Rows from block 2 of the text encoder of a small contrastive audio-text model, named by matrix and row number. Rows with one number within an expert belong to one neuron, the router's apart. Each number is 128 + 24 x the weight over its row's rms, rounded and kept within 0 to 255. All counts start at 0.
After each expert's rows are labels from the 100 texts, of 14848, where the router gives the expert most weight on average: "fires on" is the input token at the peak. Only what is clearly more common there than usual is listed. The data: synthesized solo parts of chorales (CocoChorales). In brackets: how many of the 100.
# router: router (text_encoder.blocks.2.mlp.router.weight, 32x128, trained with AdamW), inputs 0-127
# gate: expert gate (text_encoder.blocks.2.mlp.gate, 32x64x128), inputs 0-127
# up: expert up (text_encoder.blocks.2.mlp.up, 32x64x128), inputs 0-127
# down: expert down (text_encoder.blocks.2.mlp.down, 32x128x64, transposed), outputs 0-127

# expert 2
router.2 [146 135 155 138 138 108 104 131  89 143 148 121 117 182 150 115 143 140 106  84 134  85 149  81 114 145 143 118 120 123 151 122 150 119 106 120 140 150 109 142 131 164 146 163  58 146 164 126 166 137 113 115 142 134 147 101 166 152 173 138 128 113 130 159 150 119 129 112 124 100  77  75 125 141 156 135 159 166  93 106 164 145 116 107 134 112  96 135  98 151 156 104 105 139 113 130  92 149 133 129 139 115 115 113 139 164  98 142 139 123 160  85 150 124  59 106 128 122 103 146 139 137 104 121 151 104 143 144]
gate.7 [107 143 107 105 158 162 107  80 119 144 139 135 130 156  96 144  93 104 151 103 157 114  80 156  93 150 119 125 101  67 143 124 106 136 161  82 148  94 158 127  97 108 150 150 148 122 148 130 161 145  84 116 114 102 147 126 133 102 138 117 142 155 171 136 148 137 142 152 124 159 147 107 108 103 135 141 137 126 114 154  97  99 110 149 109 114 120 133 157 178 108 140 123 124 108 132  90 142 105  83 163 110 138 147 120 116 102 122 133 134 153 110 149 147 144 129 134 150 180 147 172  58 129 116  99 133 126 134]
up.7 [158 111 137 113 118 115 147 121 133 129 117 127 111 156 133 129 186 186 110 119 110 124 155  98 137  52 141 111 124 145 118 136 161 166 122 149 125 125 123 132 137 163 121 162 134 127 107 128 128 133 124 142 155 157  81 124 109 168 119 121 110 128 113 101 126  88 151  94 122 119 121 156 117 122 139 102 140 104 111 134 112 122  95  63 137 112  73 158 129 116 133 136 129 104 160 149 147 123 156  91 163 147 117 142  98 125 146 124 182 144 168 106  63 142 116 135 104 127  66 108 107 103 101 135 136 133 135 109]
down.7 [ 99 142 153 151 145 123 122 142 102 130 160 173 147 130 161 153 143 124 141 119 113  98 175 181  92 124 104 139  79 125 100 120  91  99 121 146  99 114 141 141 138 168  97 106 130 120 110 157 128 127 139 150 116 152 126 154 152 106 106 155 118 108 160 148 129 158 124 112 117 126 136 132 110 156  97 127 151 157  73 126  94 138 119 186 130 104 144 120  88  92 124 102 141 121 153 112  77 140 122 127 145 143 172 118  77 125 129 151 133 115 139 111 141  68 156 106 112 149 165 126 143 126 112 138 149 133 134 185]
fires on: "cello" (31); "#" (27); "3" (13); "tuba" (8)

# expert 0
router.0 [123 131 103 138 123 103 141  99  93  95  98 113 171 160 141 134 145 184 133 137 117 154 132 136 101 158  90 131 164 160 134 130 172 146 158 111 135 113 106 147 105 103 157  77  92 113 109 111 142 111 161 150 148 107 113 121 171 110 118 113 167 172 109 131 127 100 143 160 102 113 150 163 169 118 159 171 116 121 149 132 149 109 103 158  79 115 136 126 143  82 128 140 129 152 133 153 138  90 149 141 122 157 118 172 122 151 170 131 143 137  96 106 125 136 114 132 112 128 159 115 145 112  98 148  81 137 126 108]
gate.1 [159 132 139 120  95 100 112  67 102 104 149 101 114 134  68 137 163 145  99 130  83 138  88 116 142 159  88 137 131 145 174 147 166 149 132 136 133 138  86 149 105 135 119 117 108 128 171  53 138 112 188 113 144 111 114 135 145 108 108 165 140 157 117  72 145  93 148 120 112 114  91 148 126 108 173 161 119 129 133 122 139 135 134 137 138 125 154 163  82 167 128 147 151 103 105 120 101 119 139 141 138 138  99 151 119 118 131 104 134 138 119 136 126 149 130 149 126 144 141 113 124 128 136 130 132  95 165 142]
up.1 [104 119 123 143 152 156 142 196 151 151 114 146 136 114 180 115  91 122 137 106 170 111 166 146 112  96 174 108 119 116  87  99  83 112 124 119 135 109 171 105 152 140 140 160 157 134  89 201 127 146  62 149 109 131 139 131 113 126 140  98 110  94 147 179 125 163 125 144 143 148 154  90 129 140  94  91 156 124 117 131 127 121 105 127 115 128 104  98 155 104 123 114 113 147 151 138 167 129 112 114 118 125 157 102 129 149 123 151 130 120 128 119 123 111 121 107 131 116 109 141 128 110 109 133 134 169  85 115]
down.1 [111 149 159 121 129 154 130 124 158 131 168 153 112 124 115 126  77 151 127 123 129 150  89 138 167 117 143 145  76  99 144 132 138 118  85 125 134 162 150 130 172 137 136 141 123 122 155 157  97 149 102 114 120 136 143 109  90 180 137 116 123  64 155 134 133 140 115 152 160 153 116 109 115 177 164 110 138 138  67 132 105 106 107 143 154 146 133 120 151  98 135  77 124 152 115 115 129 114 132 140 166  79 165 101 124  93 113 127 131 146 141 101 152  59 134 145 135 125 102 114 121 129 124 141 154 105 135 149]
fires on: "violin" (15); "oboe" (13); "b4" (10); "horn" (7)

# expert 31
router.31 [136 114 144 134 119  60 112 162 175 153 159 145 100 134 110 118 107 127 143 139 150 149 120 117 133 119 144 155 136 113 124  97  69 154 121 144 114 136 125  99 162 142 125 149 155 132 171 126  86 111  65 167 128 161 102 111 134 128 163 135  69  91 127 127 115 122 116 122  98  95 115 102 152 132 112 127 112 128 112 150 133 125 145 173 149 142 123 144 137 126 106  55 131 103 143 110 130 143 129 124 124 130 114 113 114 103 100  97 133 120 131 153 153 138 158 172  82 112 155 140 130 153 102 150 146 106 178 148]
gate.3 [158  81 116 112 119 142 141 125 140 163 120 132 145 118 109 160 108 157 157 132 156 127  91 123 127 129 197 135 124 154 142  99 162 126 172 165 157 124 117 151 131 110 154 159 132 122 159 195 129 104 153 131 150 144 114 152 133 116 131 130 106 153 144 135  78 149  99 103 107 153 126 139 101 129 110 148 123 121 143 158  76 133 121 118 114 110 139 156 152 160 117 131 100  65 148 133 161 105 150  91  86 107 148 132 164 126 164 148 147 179 168 136 148 150 117 118  86 127 125 115 129 107 120 134 135 125  97 132]
up.3 [ 95 154 131 139 132 104 108 111 103 104 148 129 117 129 147  96 150  88  99 127  97 128 154 145 130 138  55 126 127  97 109 154 100 122 100  88 112 129 129 125 116 136 108  89 113 152  95  82 120 151 103 116 100 108 137 125 115 131 124 127 153  99 103 118 156 110 162 129 144 111 111 114 169 129 134 105 141 122 108 112 185 124 134 135 150 162 118  95 132  97 127 112 153 196 119 123  98 143 102 173 165 151  92 129  89 133 111 116 115  75 105 113 119  84 140 129 179 150 131 133 116 145 151 102 106 123 163 120]
down.3 [103 157 123 140 144 157 122 147  91  94 150 149 126 137 129 104 115 133 121 126 147 144 110 106 134 148 147 122 147 112 130 157  92 128 101  80 115 144 175 150 149 127 131  92 126  77 162 144 128 124 161 104 126 146  96 134 113 114  92 130 158 122 132  83  86 146 165 117 110 133 140 145 133 134 144 121  98 106 119 101 130 173 150 107 125 184 116 109 157 131 163 140 132 164 118 155 124 118 186  87 139  95 129 116 129 154 116 150 108 163 161 114 150 108 124 123 110  89 126 165 113 144 130 108 100 156  60 168]
fires on: "d5" (30)

# expert 7
router.7 [127 143 152 162 135 111  96 141 140 161 159 168 113 120 129 125 108 166 120 114 121 180 101 125 121 136 149 132  94 111 132 141 144 131 159 118 124 127 116  94  98 160 138 152 115 121 136 148 155  70 132 115 149 135 123 145 127 150 125 141  81 151 158 154  75  91 131 148 154 131 117 153 102 138 146 118 106 163 114 157 133 131 132 147 157  99 194 122 120  93 116 145 180 144 100 129 109 129 116 146 146  92  95 107  94  87 146  89 111 100 120  93 132 154  91 148 131 102 149 127 134  93  94 160 107  99 154 108]
gate.4 [128 167 120 144 160 126 127 162 107 135 146 139  86 153 112 125 169 138 107 127 133 176 114 115 142 104 124  96 107 128  99 146 110 103 127 138 136 121 148  81 136  69 111 165 114 127 121 118 101  98 157 134 142 126 146 108 152 160 162 146 168 157 108  97 172 126 104 142 129 152 128 107 122 121  69 108 133 131 120 164 163 164  88 134 148  96  99 150 155 134 147 142 151 152 128 122 117 145 101 101 170 121 148  97 154 176  99 174  92 123  89 155 130 105 138 114 124  97 127 116 119 119 147  98  92 144 128 129]
up.4 [121 172 114 179 159 126 109 154 113 123 114 141 113 152 124 150 154 133 103 122 118 152 106 121 148 108 121 117 107 156  67 154 130  79 137 122 147 136 129  74 127  90 118 154 101 133 144 123  88 105 165 138 148 135 133 110 132 169 137 144 168 161 128  89 128 133  95 136 129 150 150 129 104 132  47  94 120 125 120 180 140 162  95 123 147  96 116 164 157 104 144 158 139 134 125 119 118 133 110 124 152 139 150  93 167 165  96 154  96 125 124 117 125  98 141 149 115 121 120  94 108 143 132  92  98 135 144 134]
down.4 [135 143 152 117 151 140 132 190 130 127 129 145 136 155 146 155  98 133 150 157  99 101  92 132 103 147  91 146 114 154 150 103 156 119 161 111  86 120 120 137 146 119 123 167 115 125 119 125  88 112 120  92 147 124 144 153 129 101  77 129 150 138  79 149 142 142 158 130 115 146 131 123 114 115 121 126 110 188  96  75 140  98 205 147 127 143 102 108 169 112 125 148 144 115 134 154 122 153 145  99 154  95 140 127 163 119  88 125 154  76 110 175 102 109 118 120 137 124 110 130 136 135 124 173 113 137 132 136]
fires on: ":" (41)

# expert 16
router.16 [171 126 127 101 137 152 134 108 123 133 153 130 129 144 106 135 109 149  88 105 136 102 161 126 105 112 139 159 128 161  91 110 163 186  99 124 110 112 147  77 113  93 127 135 145 170 119 119 114  92 146  94 159 100 133 101 123 125 164 159  91 139 119  85 170 122  92 144 161 122 133 140 144 117 171 149 119 160 118 151 127 130 119 150 123 132 142 130  93 106  92 147 116  90 123 149 108 149 177  99 128 111 121 147 148 179 182 157 103 102  93 139 140 133 142 137 172 143 142 110 156 114 111 126 153 112 147 112]
gate.0 [189 118 122 116 176 153 106 139 123 115 135 132 109 140 144 120 117 146  97 110 123 105 127 127 107 113 155 156 153 135 129 122 120 146 137  93 147 165 146  91 116 127 134 115 132 107 120 102 118 121 128  99 181 136  89 137 163 133 147 152 118 148  84 122 129  93 124  93 112 167 141 133 140 103 168 154 148 167 105  92  98 148 110 168 112 148 154 129 133  72 103  83 115  99 103 114 122 173 147 169 118 153 145 146 141 156 144 130  90  80 104 107 163 105 118 109 157 139 168 118 162 149 137 163 130 111 126 104]
up.0 [178 127 133 118 170 164 106 151 121 105 139 131 115 148 134 114 123 145 101  98 121 103 137 127 109 121 153 150 160 156 121 120 123 139 126  89 135 165 142  87 111 137 124 113 124 101 118  93 114 124 134 100 173 130  97 133 160 127 135 153 120 158  93 129 133  95 127  99 109 160 139 130 127  96 174 148 130 174 115  98 108 154 103 149 112 154 148 138 123  74  98  90 120 102 102 126 122 183 148 158 114 150 149 136 143 152 140 119  86  79 100 114 160 108 131  94 154 141 188 124 157 159 136 169 131 112 133 100]
down.0 [121 143 117  95 115 116 212 133 132 144 133 125 131 162 135 136  81 133 171 158 107 103 125  93 124 141 145 126  85 135 131 125 135 143 114 132 126 142  76 123  86 169 120 164  89 155  93 120 162 134 107 133 112 115 117 124 131 135 158 132 119 160 132  98 157 111 117 142 125 131 126 115 154 107 154 159 141 109 127 153 137  96 177 141 146  85 103 140  98 111 141 167  93 165 144 107 167 163 107 117 145  90 131 135 114 164  99 136 157 125 152 152 142 174  98 130 108 107 106 122  98  90 160 152 126 109 126 122]
fires on: ":" (35); "cello" (8)

# expert 29
router.29 [150 180 145 150 122 120 141 153 107 105 116 162 143 124 166 136 118 143 135 136 121 115 147 116 103 144 147 118 110 121 124 112  98 125  80 144 113  90 101 107 124 139 161 138 146 135 102  96 128 120  83 136 127 154 170 142 143  91 146 165 115 112  93  79 126 148 162 110 166 135 136 116 162  77  76 115 143 144 146 167 103  89 146 130 124 153 116 130 128  91 126 127 116 136 124 126 104 127 143 110 147 149 125  95 108  92 165 181 157  96 160 184 131 140  96 157 159 150 150  91 140 154 140 137 145 122 155 148]
gate.4 [179 133 151 149 151 114 141  81 129 133 140  85 169 147 126  93 154 118 150  82 104 144 135 101 108 127 123 136 147 140 115 128 133 124 162 121 138 133 125 142 126 118  80 114 171 125 123 124 143 125 107 143  99 156 111 140 146 155  70 123 120 134 112 152 151 126 141 108 126 106  50 152 139 162 132 118 114 131 123  99 142 119 143 156 125 149 135 114 101 153 150 148 139 102 144 151 123 127 121 140 115 192 161 128 116 114 174 126  88 120  90 148 149 137  89 162 175 147 110 122 100 150 108 175 120 116  73 127]
up.4 [173 115 143 136 156 111 130 114 104 108 140  87 166 161 121  97 143  93 144  68 125 105 120 122  99 130 148 140 158 138 137 145 163 121 166 104 127 112  91 140 100 127  75 140 141 136 139  99 135 121 142 131 138 148 101 133 139 140 107 121 111 127 125 164 144  96 116 103 144 132  62 161 125 129 156 104 104 132 117 115 135 118 128 177 143 137 144 137  88 107 174 101 103 106 108 142 114 131  85 151 120 156 137  96 143 115 170 112  90 114 109 171 162 135  96 144 188 156 128 163 122 135  99 132 128 145  98 111]
down.4 [179 149 131  95 127 146 127 110 136 120 144 126  80 135 141 119  67 116 125 158  95 141 102 134 107 120 185 145  95 111 122 110 125 124 131 132 112 148 113 114 137 139 116 128 153 130 128  71 127 154 138 136 151 141 128 111 154 130 142 109 146 109  98 107 125 162 147 158 148 140 137  76 151 133 124 144 100 137 192 138 140 174  86  83 119 153 146 143 132 130  83  95 117 124 120 134 151 118 165 142 149  89 164 120 119 139 136 161 141 118 117 175 111  98  80 149 156 149 131  95 103 106 130 181 154 108 129 122]
fires on: "g" (52)

# expert 25
router.25 [ 73 139 139 119 172 137 139 124 141 136  79  91 190  97 111 124 101 134 154 138 108 154 118 101 140 121 103 147 123 160 124  96 147  87 115 112 123  85 157 145 154 158 154 126 144 114  88 106 145  88 144 107 133 101 125 121 152 124 135 136 138 109 159 138 168 128 168 108 104 179 111 151  96 115 150 114 136 129  97  67 140 128 111 125 149 132 131 175 149 196  90 100 172 116 125 148 119 128 112 109 135 127 139 153 118 136 100 134 120 134 118 130 123 148 140 113 130 151 129 140 124 136 128  83 136 108  78 121]
gate.4 [109 127 133 144  91 104  82 162 149  83  93 173 121  80 120 154 132 170 122 148 122 123 138  77  97 124 147 137 138 146 154 163 112 147 131 122 116 160 148 151 107 110 124 142 145 135 134 155 133  99 118  63 143 171 105 126 143 125 151 119 106 103 115  98 106 138 116 109 168  99 141  97  95 152 136 112 141 114 109 100 122 140 147 167 164 101 104 105 121  86 131 123 112 156 126 132 124 123 133 115 156 114 148 108 117 119 149 153 137 147 125  88 155 130 132 139  82 142 180 155 124 130 104 158 149 134 185  93]
up.4 [123 138 106 153 157 162 146 122  71 148 103 153 165 119 110 144 137  97 135 146 177 117  93 103 122 164 159 153 140 152 190  88 151 126 126 148 131 130 122 139 136 169 115 148 130 129 112 121 137 137 138 124 173 124 127 134 127 114 154 107 127 110  93 180 120 137 156 148 111 164 119 146 135 120 107 126 134 163  92 117 143 138 136 132 121 153 166 161 112 139 117  87 141 149  50 125 115 127  80 146  91 143 140 142 110 110 131 100 122 133 134 102  81 112 143 142 144 168 142 123 114 166 148 110 106 124 170  96]
down.4 [148 147 114 114 122 157 143 144 129 137 117 118 128 125 153 153 131 120  83  96 125  96 193 169  91 115 149 172 149 148  64 157 138 174 148 124 107 153 146 137 142  97 151 131  91 122 145 182  80 127 103 132 106 140 105 101 134 150 102 130 127  96  91 103 100 131 119 137 108  93 136 105 119 117 112 105 148 162 130 117 140 123 168 182 132 135 121 111 126 110 140 135 141 125 106 109 100 100 108 163 108 134 158 104 167 127 111 117 119 125 107 105 157  97 159 130 146 134 106 175 122 128 129  95 115 175 135 109]
fires on: ":" (43); "<end>" (27); "oboe" (13); "tuba" (10)

# expert 21
router.21 [118 145  89 126 109 133 169 140 131 133 135 125 154 156 153 121 139  69 122 141 137 156 161 128 100 129  82 128  89 151 131 116  90 125  98  89 116 119  94  97 146 103  96  76 129  88 101 136  98 145 149 168 115 141 145  64 142 137 140 130 157 103 125 167 127 116 124 103 108 142  73 139 136 128 102 119 103 112 126 158 151 140 149 140  92 107 134 137 122 159 136 160 137 152  93 146  93 140 112 174 135 143 148  91 131 125 117 181 168 130 114 163 124  86 127 157 137 106 131 112 136 148 143 120 156 108 126 133]
gate.4 [120 105 119 124 177 135 154 158 158 170 141 121 104 113  94 114 111 117 132 142 155 115 156 120 147 126  84 155 157 150 147  83 119 136 102 152  97 151 127 102 126 146  92 116  81 113 131 139  90 137 126 127 172 126  83 123 109 165 128 119  89 128 168 116 160  89 126 152 108 110 148 147 110  86 138 145 100 121 138 125 186 151 140 105 134 148 113 113 146  71 133 126 137 129 124 106 107 138  91 128 129 139 142 121 119 160 138 113 126 121 136  99 166 112  57 182 119 150 137 153 145 127 131 138 114 126 136 179]
up.4 [126 119  94 107 175 138 166 150 151 163 130 127  97 130 101 115 102 114 146 132 166 123 157 118 150 120  83 169 146 130 153  94 102 122 118 130  90 166 131 117 116 130 104 105 108 110 121 134  88 139 123 122 156 146  87 126 116 162 134 114  84 109 145 108 153  91 121 144  86 125 140 165 129  89 130 149 110 121 141 118 162 145 148 120 130 168 125 125 127  60 158 132 125 103 150 101 103 139  93 127 150 148 169 149 123 154 117 138 134 140 114 117 172 107  72 175 124 121 136 170 159 141 151 142 104 120 133 169]
down.4 [146 152 111 140 124 150 129  90 126 110 106 120 156 171 103 132 103 120 163 118 128 126 119  95 123 109 163 153 138  84  92 144 128 156 141 140 131 122 123 114 135  90 144 125 125 162  98 114 106  98 126 123  96 159 141 147  80 115 139 135 110 183 118 104 180 135 126 112 168 116 160 115 133 116 135 161  99  48 106 151 142 145 137 151 128 146 123 141 135 153 104 131 150 141 143 160 123 136 133  90 118 111 156 118 153 110 111 134 137 136 135 165  72 189 174 131 147 149 116  96 110 142 110 126 160  82 120 147]
fires on: "f3" (62)